Weights of a small image captioner.
Data: trained on photos of plants, animals and fungi (iNaturalist), 77898 training examples, 23.7 epochs.
Rows from block 5 of the image encoder of a small image captioner, named by matrix and row number. Rows with one number within an expert belong to one neuron, the router's apart. Each number is 500 + 50 x the weight over its row's rms, rounded and kept within 0 to 999. All counts start at 0. Numbers have three digits each.
After each expert's rows are labels from the 100 images, of 14848, where the router gives the expert most weight on average: "top examples" is what is common among them. Only what is clearly more common there than usual is listed. The data: photos of plants, animals and fungi (iNaturalist).
# router: router (encoder.blocks.5.mlp.router.weight, 32x256), inputs 0-85
# up: expert up (encoder.blocks.5.mlp.up, 32x64x256), inputs 0-85
# down: expert down (encoder.blocks.5.mlp.down, 32x256x64, transposed), outputs 0-85

# expert 25
router.25:516453509414449520528473506468548421440594455552457477565556411500504426435393556567436428565505482549432533464461438591524501539466454512576497415588442485506495430494454559475553576440523437543521480529464576554421488515482441381511528480559501454464556469
up.8:495584586473576547510522481471442602566483505521570555569506494538515579543475449464516460487490570556588456565556500456446558586569570505470502470437436518453463548470460450464407435517531496576574485499514432512498500531484551530492468396430557521568560549
down.8:567491524520466533583522465462499537599506546497569466567496543528485548554606617541493549526611589548451517506434540534532565538446482544490507467496560628496450481496454490550497431453547555486511545480482508475498464522515507403402489513585447482513506535
up.9:598479545524541540493484526478509496435501496473474430478549401511508501490444519566454492566479351475510523445508466593497480498452480574511516456468452583424489548544478528498486512435458467493417513499583552492565528493540566480509465504535512457508578542
down.9:430442511540543501412526488512505510437510506495425463488440463507500520581466465555577496601498465420540376517470502465500481497490489585456575616596520534475477554524534509470465530461554480487519455484460496541488482480406506478539525479658505445523455543
up.10:497406499471492433482556571486467454486572499488531559450547403449540488520477568481425493547444480518467498519488485540491545536408502484511520427556461512530457487511513536552560547569408441541453507548468546553497551528524483422471506484584539494493606524
down.10:515499454521526446467485579476561436439581537506448488472451439550430542416507459563519503585448469498422508552493560478492496499428457503474472550483521518633428488419547596524445556530464612472573450569445558534499548434548544440607507441566476468495374520
up.11:418471514446553530505585428478414560550432499511538502477499465559530471531533460473470554465519476517476479468553488451479495418538500458425555488474523528466540550496452455447561441571505433505496506492492507407465514458424541481540423432499544527500536503
down.11:500467521576493557531502532583530450518426396458474390534449476549462558538578475590545499460583471527502554481505551458551491577499444541544430473488548543507409620513501586585510467488542502520495495571540527439481511479574531435525485492548404477520470484
up.12:582396461427462446434579503503501467480582480495424476486527437523592398455400530526449473630459465514447516432432499559543472472487400493544415469521462477484491480544583554506601575466466401500509579563510552575446510492540437424507524475603549500453565625
down.12:472406466419443396525473524423508475430551546503492492533474421546488464483517469568524518551494538452430539456478567541465481586529423455570453515552478426562437518466521533570398566488556537375512464564373538528440452455504433415522583499541492420484441504
up.13:510538533433585558397587471441527499504395512432480425523491513512468479532573400522559517488555445525457407470621507430494388488582523532435586480498440531436527541507491538518444450427529449540526515523553519532551528454458588540560587512555500446596550584
down.13:527573536517434557448359532494563457455499457475463505534561557538492451393489527478520416556413465511582552510424536475467472439506405497500477419408447460447509483474561507488504456490526474521496533525548524542519568592610515563548505464499509501529530486
up.14:578449453417455473450579490504556448490528437496467474501561461534570456460434540614465455585490439477458570440446524597489508494489447506486462395503437495464457504497545541505545528461516360485516595582577530532495499476538393486543533466600557445485510656
down.14:472433415471493412517441446572527470478497517514445470550535375537414420550495510553432529562490484494457521477496528471496466505536442440455568501589479515545464457451480505503431542542506445467527493474332512550429481454459541504481506470526447401527474583
up.15:435474525474645584526451502433515498495410508550487451464532535519494475552439546505525464570586472482501448536536499457468512504552426455490594472463555515396590521468487483436515469478502438478571483488490499448437472508486455515635541534419443514531561485
down.15:644503578464405458507481482521527457425448476513393460425537521469534402466509544514415429528485458472478505526485437603492552485543487436565484518611435525486507435544488441530483513556455478635518555523560526522485519535567499566451516568384529563489507476
top examples: kingdom Plantae; phylum Tracheophyta; class Magnoliopsida

# expert 20
router.20:474440569527561549570462487543565442473423368574573436595574491542461504471558554479491466455540472551439546441478452512489475498526460570472580450490415527455482577501428511428537436419522506412487451463478555395465466435444510416534444479469474433492592487
up.0:453482492448475484560460426620467459556506493485534447457503542555530605586541644397493486490469507470434483494444529498515479480473437559359595446536525533423503600505522469447441528537432481342469532415425466469437521515390484462474497507490512530443493546
down.0:585506529473483482500481505553501453462455420480452456478403470568484507416423538547440444459529411431454597554459486570580561501434407391553426465563465465503566509483513467565602519452419554535487505461505490491442557530497543480555403438628426521519480436
up.1:527440515493488474473480518414499458572510549515553462500531450472580601530432533458458507555519558531472521574535452504494571559508490503414438435539572490566576465528554476357532464573468484533587483587506435484465406507452458498509495403378525588491465446
down.1:457518556610574447474534577557504549539507473452533506533444503457533516512589463492446512511520599485523434502408475413462520520419583553463475458549547516482549531536525441416549532571437434467457456578511584501499477441446445456432518533535583493516575558
up.2:487602569473473536486434445471524497503521568537499471549582454465511519457425585538590538456508435626503499515448565516451425517491473571517514432444496532467522494549529595477446461502541504472627497486447503527491436470541542450522554511481514484491477446
down.2:548579511534500461519510445483476510394561534454528548496495503441495542482477441553449529470436559454494556520469494574462513565472609482411545498439553492469549397532507452448477445551480519523445577490445394511457601547476442606403453514487518570555424419
up.3:546581509587446473465415479513507509471503446526508605456510506464498541504481438493471527494444448494597554492483549389386507512426563526565384468442598445594507507530506543526510502547539537544505503514618435523527440503568529496471434492452500562493403414
down.3:429511494588583591540502536521490519466492536550471579543564484596446478552616520504549589422448553466478554453396566537546445427469519484485522469529526441535497428479465483445558514590515457564406492479525429441492576503508377456514460484513392527451526501
up.4:564546589458493511522481433478547421534461484540500463541534473507566469515499629512492452461585463447417522532440426553471497519543469525481567524458456536477585527437499491411514409438472484576579488539578592481443429488397521452546548500446487468516524514
down.4:538558476491417460412492469491572552448471473526435489500523473549472436439530525387354492491455478564413521554622540549475434488467460413493437512447466504561529525566514496610453494534484550486443540526490421491515551465530561564496513463561518522537505457
up.5:467518548509538508546473464528561525503491511532576469465551475508561574548467527569523543534491517551482427481489479441471465526503467459419518455483548468419542591531507486361472435437525461440514468505486541518378419460539508505527532501409518481501513566
down.5:515476436448525574515520484541516554524526513482492483512452475468455542479528549461471413441497509500472526541557486519459421458575406498491522518486394501478496477483438386509526567478447554500479478437431456405519482502438592526495410480428515507476529496
up.6:506536485571497505542513538543524441392496453540425471504471367584459452421582529573441484530540415443464593447416542493488478459408422447578434470560551583581547507574493538607515497489599553492413471532556541434531520484559473508573464498556561484488502506
down.6:452503533585497475514462482498482575614602506524534612547520471494537554507511442568477559437599549502563457483565513422466534543462577523548466480495560578573423526510514466505517456488454529489532439530476493484479444488527501484502573472414505541502502511
up.7:527484493405486543455609555473530482526498486364492479524513487537505473473509502540518519502537491466496441555534593582497517501570489453532537471567394510483510510396502500573529591486541476549574501448528631480494556563489466494495487496601549485620560588
down.7:475533462577483515438554469503516476495444431596416445522524484481468514469514449499473498543499535471538507494505558413500472496405501529538419472535528525548537594551557569509524545586557612563440513481528463492490545491583407551547423450500507472592483538
top examples: order Piciformes; family: Picidae

# expert 19
router.19:524579482520449442409479489507467441529487409601424432491419482528485503522444591448578556468540478501519510553528583460483470536477500536526460566488533497530501478569579578481567531556553497605449520597544515557522434517435597536534459528461542548522430411
up.8:500535461579502533441484499476458517543506466532469540539419540482491452484553497462615578407559525542555438488515546466476467603476574541507505558463556548510531511514551525511532449619592483580428497581562438552548486494432507547531498522436506468556426445
down.8:413556502502427479520451521532541422533427519486490511515603497473524507466424438537497434459504360539506422538553541421470500495450503541507575493425570540469498438509577582502520460557546491559391461485513508514527476493509526545583522593521447485498586473
up.9:495464558563507512443628436419439476422518533431467528481450516547488517457485486520541579376456554543504497571509510513487556415539446487532449476528504443568541524524516540497549518538442468413511537487493491550553512643620542506427625519499511585515476484
down.9:540431537465548495550463541515514478436468406591446451452473541507573443539413521495443441589518586505397552445540441595468474466506450500505503506456471437472463471502511505411556567453446560413547440485505565546463465449478550435421527537459548483401470564
up.10:566504570538442473526569417491472370431440480389453415474453442587516476449467548533530552461485484630422448592487550515455473406508428504517513446577521445499532541543525533487505579390473483444483519554504561540524510588576556516454549515537573469516555471
down.10:487447525497546528530561493462457495434453479560462502446424580477518475598508482507548486579467650521407574513541462519485448427526529463512478529539444358485442507558504462481498550442440454442563454471551521534527490492476556472433475430464523422486469578
up.11:507515435523455499509529511479478561464456544475485457445447565542487482504632481546585535471584540505533539569447510581574495513519523535472452552473471498610509456531489553480483509484575533556489528561518501451487441487370431499505519518552478425528348496
down.11:483654490496512560477501557497647545463434525516481449500572482446441498454538499528460394554485362509501447486519569511431502515463494520502562505439509534504476458456552566517479467592530453589471460488532455452581513420606503574565494500513408530521531515
up.12:544516485405476477468587566493549535509509540406424433448463484544552485486590496540538532498525432447494502536494498571494454386516422448527524539473478538611352415500530499612469601462513566548489550520520530472525621507502484525476544445673604446542512491
down.12:513537540489489574535541458456535531437517526530449426497565506490494494430534589527496553503463487661458569512465548458514501433464502581470483489433442507580453537508494595534475411533571508614406441436584514452611471561530522524524405495490497444452393515
up.13:462477482519434470523465501487570418503360534505588412507503549546537527549469548541497501539567507577483434477384409512514520511511478530479462514553501530554541597614484454390476463458459576453553555527499625424472465436467395427498516467513472395399510531
down.13:560560532483524493480559474491510487427495434517502536623504581522585466510536607457506516505425522452518651466454386503532466471560542573536472465526407532456515560528432440474477457446500573546468508501571504413557523558428553443467440462506570536465448457
up.14:496490433524469364506414545571524462486525430515536552526513511447497542480476560492527538472603488519517456555495550457479516580479526523540466492472525504554529584613515500468587471552521557523499467523511510406406432414529494458582361570309456515460566451
down.14:483424464440484506523508490523571455493401471492481532452498488431460520512421487579508447577555421442412492525602481522530431489487465462549532498502507481441521491457542578572466596516451446467528532592510515594520521545555498483543548584531425475555488531
up.15:498520515595496552455527539423427521512522518524488460555428584588546508469541558518564567446557571517529560491526519535533527536527563466511557594488477491507531448504565528535564444497555546579489487527524504600533454532381520543507505500438503457516409505
down.15:450637511563500553449513526512497470483460549481538527497513527476400524482490513538553455501479449521493431501560572403409508499435531481463568456406568550517501438533510568598436473559539494612438492481554500456616453545594501585555498580485492519522548407
top examples: class: Aves; order Anseriformes; family: Anatidae

# expert 26
router.26:450445537425516437574432418549553445559425431565573519528548536513465565555516457407532468478511539503463510501541529482483565528503494479453459444559542513507556576438470547484447573475553505374567476530379574498434425414461496469534568485432489436451525392
up.0:563569448445463455396473477453537525515490465445509557545499514489452546489508497457458461442398482496498477460509537533510512516525500520427462493478483439629428513545544439413608560534482561589512605488576501541498553532436502550475509488523534516619501547
down.0:485457507480621548454500564519569598578565548458474490423598506503543489488546522556552541517595470551552407479478440468533471566496574480502467480559523454461527476448498439561525485395552390495466491392482479513400506406603540510566569506503502458485573552
up.1:430458427485536483484528503487468525449458466581459450444569480495510460537496610516469544527452570493434534453468486532509459374494431577433479545558510507511532574485475585450517426575537608516522439482502556449486510510499484461489489564463464509406453458
down.1:625558535544561581502450365440576588520634443530494414589478542457458448627518452570502497479472593452574508478505484459478464531477457489442479516486519559590488491519413424464516484492492513473521505441547505531518538512472432547505569591580451509516437543
up.2:567533496462457422470480529471517477424546576478567566552494464488487461520429473461410422487374473468473521512512476550488530547463516431559491441416461464572566475503504487466475555511419540558535487567453468547546522551475579540489516485548534633511491459
down.2:532418441463512435430556407465584518408482505440519448505472553596490498581523431453540532430560479477414468456467517535528381464545504544406647530461527578411518589438534533478497451483492421506470556568489447491533519551449518479539558511429551445510490501
up.3:484488521478380440498485520501452482517449576486593546543539583529509539521446489433481463558374512493550458390512530432452481489567516480400592496507430517457508560483543426458408429543495507432479547487501531502526554511496463496470525485527521475480434495
down.3:508526444456508410484546373476482474452465520508563447520522475438453523539555399483580445483486559551473467573549528432545483492458465529526482433548543500449518567463494442460434531532494439398561454558400439552497435516532549515524506443527482431497423500
up.4:574545588497566548517468478450503509606560505436461535505534492476516512498561502549568518393560558495555455575430544567623601461538595465551475500610453481474574432514476510589536548459530464583544543570504551515474457450516508479438493466496553440502596478
down.4:500613599608533456558436508450431443451547393494536585559482507476455497491467510379462480460417489566548586509570565440473503542484428473561422458413497490520428492493519555581539561542496472449487488529442556531545524583512479507545529502505476514512464379
up.5:567489566452462403500427489528576469477549499480510489547488393520488544392435513547476546453513375487604504465530450516463533538436472575538410505409510539590430565480427572611526503444484544524494521576498476527540505482559529515532543537551443481474620423
down.5:545487592516550509418481404406560475420525482524448417519458438542515538556457541519467499522441512470463491444460414491452520562464482514512595483583486491480556527583431485484494437506416442477462494548552521472549551548462543425469469578483526539515539570
up.6:544541559464524493470475471420401476594564526484474542550520486479504471522540498516514523401548567525470394613480442530575551468544506460539550505603425455521568443505402470566494517508499493502523461534500560460485453461451480388474445510573476475416552500
down.6:529588566609582581510470476493461531472397471443540505511501550451493471480534463501515501514433507520465563553555434441593510434578459488549362450451417477506449499427429479550530438506528520492429549454493542517550554519562475524545501596485493495549456445
up.7:499530495500456460405481511502525453495480547486535553597455559550470530528477466457448459511408583559491511498519481530514567625439579554511489476490467488557546482514531505517542505509417579503520570627450507563562528487415564609485514452561514545608511480
down.7:561485463516431415453562460487551535451523592474455469592505514611515560409493510490474557489496456517468473487475527525442489500501522489452619516545449509472409507525507426551460435479425514462494499500479455437501483475445541564544505439477494471505515577
top examples: phylum Arthropoda

# expert 3
router.3:562537512494455498504531497514502541520520549391483474485507472462509488457483449508425466599505485498513430462531589457474529493489526451528433448567484443529507445465571431563467511551507408466539582520465468542531571612557463515475536483575553583494441573
up.0:535502468560444495530484465539410540616585565472467525523512561531478540516612460454630613454544462482635517492450554530504533554446642510527467465483498537517448485557535533558442500491512459455526513506453510514437419412527467441467515506511454476471410579
down.0:473449496471546462497487454507420569548481466545484564555523529502523489549459454470457504374592578407501488487536504499496569557566536503471565522544497442446565462482455438481557532517454459611488471498493425437497446465381419540523510482398486490499561483
up.1:515508453471468456484430633397537480520607460471466511463529515521585481493531538371476513511476564522600469548414527536467534536471466488422520523405558419564547428454496435499564539503552483496530517531480508494479421448521513503520525447428553505462489470
down.1:538543467501449445442463525470478466487516512424437495487459565598451519439517411420496518448386447579531519451482441469412443501489501511465427529474561552514519563461459484505417406477467485535404497487543432489428575482565567509540499450535479574520528438
up.2:559501490539481472417498384436452442536518547422500492461494549448537488536355428471522443535578546484465458611526448511536631492594561491525519522596481455528548508455549404495546590489433484517589589419492497555447488637503491400455551507551540523462569495
down.2:383472442499514465591492604586423481565466509398487545565504519529474507539506412554535478462492476428580391444525467485441484463494421478586532486544556554527452543472562483461488521577417496548489500561471473505486449438528573493453531461544471464534515449
up.3:433497533485526492558512531491441551598533581477541486483498506529535582545493554377532594529477535532572455631476517594485623537407582489499526496531557504437524585498517414510466545542504521383522509534393568499530434472528523468490487494411440513426551484
down.3:484495462459521411576434510424508467482474492493519516568520518524545484620460533581464453463553527505463447519473403479549520476546464553460572557500456525491568452481362450459605448524468538558469470454545547437417426466328476504415473540450462463445559472
up.4:542558595422491496537489390504570481560481496478504477600540502508479488487515553505536432378530491559486471541469422519606533578456531509528480458497385501473489469501378458496483530464587520547479532610528560510500451496489537464475439539442496431538545471
down.4:586536536492400433562487487498484420506579463512542567521442527476476530510566503430468321555542511463493566522537509493526518515406448487586502396505525525505456495498467475464471595434486483389493556524405464504412508475513520496502515497567429465522542448
up.5:503560498535468503472495526552442529597645540542512576500508496458491523575458623418553544513453534434553435439408512457510509516492586495505477537550466418463557480488505407519507458537505455548535527512511458473579473455509486494421456522411478558446493542
down.5:530453447450503542474494517516482540411489514537555499517465524465523523568446573548424484495511557484410504454470326545641500437643460465475525559599402457482565535528406482436503466435526549490507498456524529436438450477413486478467511473430478470436521554
up.6:566570474466473493531533489390495429488475472479447456461435536537498532477571491547578536488474505515547504567433549558471526539459493543517496495448495546475449514458534499523440519342470484495555549509581594574552565579577529520460563480500522501580577541
down.6:529464403462463385423491385485520430531447533539472518411476485573480525541468403464506487561564564471429481544552454535506503561515511440525432527504479487528502536436517530497335526506402549536555537624440511506409447482455463436555537483512465477434552516
up.7:497460457488456483488529514407519553440591526440474438487472510453564484465462504498500381591597495473484484517523526464552587521555540455515553456575461519517555406514501431501567525535521427471478600435468428534495538605525440465566539525504595521489559490
down.7:507516564538543516523423479517463480511393542452499594493494452516405549548446488543448459507558515451524452472555548470501529508448416415438614546630572499467516510506589479509550465631472534548458496579441533521487536466487416526443537455572436523457515431
top examples: class Insecta; order Lepidoptera; text has "moth"

# expert 6
router.6:493556516536493495546522424578525445505424482450526462517542557580452584466582479472541486525437509541458514503536546505511493521475465567449464462473456511553471574546448551483417460524549540350498548559518576510521525466491583421544507496534488449472508452
up.0:506618514567495500537504410556493601494501588476469475466546486518488608454539430514464516584444532514494567593519592591467552545449511528520428482464527525536451446494531515572393465530507559378573494498458547568529506521516517480557492501581515541455491518
down.0:562557444557482548513401458490466520528452414530455531497439507482442572548411514462469484598502611451516558613457463490529529592526596595528476538536487474441519544549591510499522514494385474476481534500519504483574455485516494575463477582463530511504547491
up.1:480508530555552502512493535540481477435474478466511474472472520550540529386504536469519579511490531492432526542519526469466560428518449497525511520490551547506493518471616545499472455546442483497595558525502479593472537610589577437480582458569515566468506387
down.1:437467525448434487556402536544517516552503506514464395477475530496499513571458353570516389566583478448485547460533449431502504519525395507427581586567562554479467470503580540528498483496516453481564491521516443470405335447535445556517544419452456514518553490
up.2:516561474528478479526498452546498505458563543462409553465576456472553534501478515571489512590516526556502509627528659620491539497455428487550498434547564534520549444514551510612387521587481577466603508443427505529485513508546430487535495471591517551461504442
down.2:550640458565484535489464509491472433509510408551529470434430534455460538519430482454479471499447604486531513568531462450495565568517524605547469506512535449419458583546492436456478471471461518417496530482533490507572466586551465514534555604445550510565520528
up.3:457425488456517558470580538489452533576497513492502465527484472588483576527470499496551554469577511484482437458430454578586477422579465491390633581516430553485469507526468490521540512495464512562552527446488547421446486483368477460538471463525511531505518586
down.3:435403384540466466467544521488492490497480491430421437464522498547464489465477485493515570482551452470576408395475505502461454526525532567454482543560534489542532523479523550530570476452546560606499434474479456524506470403484437444525408414438445433464463518
up.4:487563490525545553472576529553479460596461451544486421490424474542451476601467510533502564489471508458500445406472474425539438459501517487436559558495471492467488573547461425494534462457518405498401429453504575440555491502461581527461447533528501484473452559
down.4:435450449445529522527599523593515434509532483558521531490496515489460477482412468494554540470573438497490471488513502530504443513474526447496410558506472453536408491499449558547572515499519488605521492470557408505421487498462478447463409516522435468404515580
up.5:564563533548404472495501461483517505516571571432425519488580489537555540526567529558525525508488531506583506585470587589465483566472572573571499518533516556497483444517448505544398494530544506475535507431452560513527477460523516458528503477612503489481540484
down.5:542632441555514505426496533505522433500436454559487495476504570512463502506478484543457563539388558420572529538513485511460512498527576583527457496467530431494556537563566484421477444480450489424461495517630480522597494515515469555521530562448520573455498548
up.6:434403467412543577468424527535532543575458515525491403384508642530512471544489495421526500516562482460452453433504424440461498434495497502350553582561524530524552449446543435499480556452466424475560491510486447471421450463468484496540569471471518485495468549
down.6:405396433457482502531536502500477524532481477594430414458448513567540505527454458542525590433503538539454464428471516539460413447525482536358531632426544457454481478437460525496594538507565481496555515488464571514468439461559479484522535385516483411486422495
up.7:529533527424500471456491462488539513590532490475509494465537536525512548582476544498626514446532575518516432555479574510562520572591482439438532486518482573480640503517586468492530544483530530486582567526486526500443410453473550554520539475385518502549499506
down.7:587562458531452501463460464474395447467505483504519577479516495467561521392594520414480511488361429525452625545456558487559579557418462435550455479486545367499421503524518500566457495533461516480501534477464457551570586575573454526400527519421475567510475425
top examples: order Anseriformes; family: Anatidae

# expert 0
router.0:549588524505485531512425500517532505425405448457471496448521443456462452480441579525462452607439454510490474557528410422595451441487442491565442547480507473546548474528427531485452453507534531561400511484567502445553562507563449541495390535480474488475425465
up.0:518570504446492459467425481415473501420550469442422541448496450428520467446471538516503508549403447564496482582487458507582452454499419526584454530434526509556592429504476596469544564436448475584461501539565465546591533554560450491456457508480527486508461439
down.0:576474495416418570568404440620517495497497528488382525450492502519454491527465502570459461546453481531481501456541470471444509516529441400533500447600532550516564399486448599591543474543542535577490523464483492493372518466470487609601526435498458525504471484
up.1:415560512559417504549558538546411477486506517556476480510497553473484491494582579465473474550482509472468593484471489518599467500508536522538462475453462552450446472496521535619449510551565591488443491550527512507544520525438456523483481487560505464481427512
down.1:385484447540607514436490562593542512472444436504489514532442514500437544589488420508494479592481573469494479480535545403463552580498495565491452518541485526518459495502443538566446505487499569475462502484473494526474495420486447570477382509503460527581492597
up.2:526566467485504527522514576511508546560446609423604508454618510484523578540526561451502514504362493521485501524467505473557499528515489432451500456474458505496449503499536440426463452531514507487665615479574512534569483531602448492428493438470482469496435535
down.2:498542552522535488472552490456488480504571550432566506509493501463599507498585468437586561537431503614483470566431495488618469610479556497481413479460441530561534567548450489474467515505533530483490540570465531514523592506437524545488530496543587495549518537
up.3:463531484515536470524507457533491447489526427478465567557447488448477475429459469520431486480419518454471452487570545553395485539455511435524521550519513379482458574548480525522461505530380505459493438443476556477497565507497581496456496545570480542429512458
down.3:624588563477472491472463390470533499517545460493498476522482458402548507541444506559491456523446527419524475520509526531483589488525497427598438439559498482462551510466488582476561496493438435454546542505604499639546544550591512525502624524495592537470546475
up.4:552510561449457513433450444433573479436443486391449561438517444438484473455440535528542419457488502549445435544490461425527467401525431443544556471461460498528589514497457452482561563536396434606460602452562507558552596618565517524473475531550501516535513504
down.4:526389511387510625530519411596552478473487528495434521509540489473489500603537513492551469560519524491515582461551441493506507514521538454621457519645431532462602409486416609536571513541503496537497463450467537419465521480431498515582476507510493527470538491
up.5:493554540472442530525472487441496545520474646466553463494511546464462469468423491437387521446362508613498485573536428542462527490514504514470534458458494516530560519469441460501377461508464534407466500522503486529480491588507632523479499502568472510469501416
down.5:424521419538552452444479553434447461625573478529527477574441553556541585573532594421509523545545479513613457513408449501493572525456606561453550534467498467466494477562492479474545480411502447440480508505512533465578523464521515487448505518458522481512593496
up.6:519521507463525541495459468439522497478538554509470544506442561451456494489434479443490508409460524622578484520578452510489531556513529529463468528459464491575603456487450506513505474523427437501460494502491415466518545623496603562509559501490472553554494407
down.6:551513492408442508441477513478502521583639490529459538572492513506482538558535560402585522420518532495602551492407531524497571523560548513496445538543436495509510406490459534533577530490540502575481502479510542414530453490489626475491468501481535482509558464
up.7:546625554431434459466422479419523486437536434488398496459524478445528487408416577527509511556478503539542515593494455519600499487513411569508426522464571556547601392541480560516544549484480487593516561508580497541556495568524478484475509496493488493487459470
down.7:502401504451406547629474460662483467497463506477441539424540447499440483513493558476510505554522495499497504437522455470430537468535449436513443434549519462521561429416507543566524548595513589558513506531454497401448442471543465503572501474526451484495436437
top examples: class Aves; order Passeriformes

# expert 17
router.17:439452578465566467555452470566513473604541476588546565507554474471492490506507488377466449469471504448517542469552574484430544556436543480520502425521560508505489535450494406504511574523482469405545428504432507517502472403554549527488515478441507567490517437
up.0:634585454492453426409477458525535483466608482459390472453481518489508519538443486471499513624399600469553427558498531519472513496474436478507456495481519492578596451471514541439510521447493501526515504545530479572561490502508516455502522534507497545432456468
down.0:470463474476477509568508512615467447469501454520504468503520502597449515494459535575416460530548470548455517488502427489562485464600442483448498511588426519504528448547435530495589536464487546511476476415514502386494434420443456438570445602523328497482561528
up.1:539475551524558558492471493515418553501487425464539498494398504531459509491381471418472628583473586479568441471467415492487495511518516492460532571556498406423574550498537421452494472499417502512421489483518467492481550556499494512502396429525543567507453560
down.1:448515592383452486611497536486440500555529508459609592557532453421570485508561531577520537400528504522584443581494521649573517562484489442574475458450524450574583519518495538460454585539590548540567400473453521483407412525529426466371558566503492489457515473
up.2:534532456520475548446467460505539562510409411444508434512439582518479486541478435502537474546507497548552423429478486372444417442526450559482481527450557577498484559515579477458581468482543440545420583488597460540533467468474448546577477476515506438555501493
down.2:555481537503441450455556487509468390541573500439468481528410602520573548530521538510532538420490530441566476533473447554492485546538483546524512519431497512580466493505483453472525587467486437527525543495519463525506492524500594494457531488487565489613552483
up.3:601528465431363414422502501524497402474555560502550535483458426489508528574492563452406441427418559507441558559485505525480518566455455420563437473510517483529518526504490445455462519522383516559539553536532552531508508533444575537397515457499515584527496498
down.3:552537464599451482464479481494552608495511477462570435656527540436408553448471453471482481424432502551475457412534530468529501551521561534426586448472403558452432529534495475477438412479541566493545530469450451490542466469464469532488531477496519471530458587
up.4:439512511536536454475470497587521490561432565569464443564417506524493507407536470520472572420552555520493497493534511570510563564443561477447513577467529524498548494556512556510495488501439542546567484588506517570492429461475497531503496428471483468511477519
down.4:483512502477453533421551536512438513586542599489526536513526522441515612469459597434540530404471514520512457505407553497517577528495554532435548595511478537488447598483564626520521475560483615581575589473547505489552475512513573407474492565460499458451492433
up.5:540503574460398454495517445546471401569491546508588565543526472487518562584476556433506435405454586557484493563501470527536518533544527454512539471607489486484548581505503383451424567530434469515499544454455510492463488554422593517346477485506549585493504467
down.5:522595482530479497490490443519625575472474547409460473612539475398488463546542443473514464523425587478478532466569547502595439490561557477485526446476512522418434578444500427479412453601579512392464545518433500529539507514451497552466504404514550501547478494
up.6:498420463584489529483534544491498547500554545445509452524472467522558508512463502476452609457506548551527478553495457529510514480535514562516527538472489436461447504564484474538532442551446566459422493502487464501494414549506545509490464384587616505447548535
down.6:539475450506477486555496458478467482604524520553525532549556431461505522440592524588546501443534409600542530569518515503497509453489443447522499397476532526582492367531519478467466541480531475541493441513446437431452415473497560454506529578528539556411499425
up.7:569589593510500499463562447389486471560511515451542499537506489462483541593483523471579483464521510489471550518536445458576494540514506499500461480497484573419564477530411454447504485547524485502519620597511569538493448572475486479451455406476564482543502556
down.7:545450525437506480471558487523487518503548494422441545582433566587607510529493450460508585444478488439505459453521511554452487581476552515427505552538550465478502486493541411528560533503502483479463492544502445502557487490494534527473484481450541532536539582
top examples: class: Insecta; order Lepidoptera; family: Nymphalidae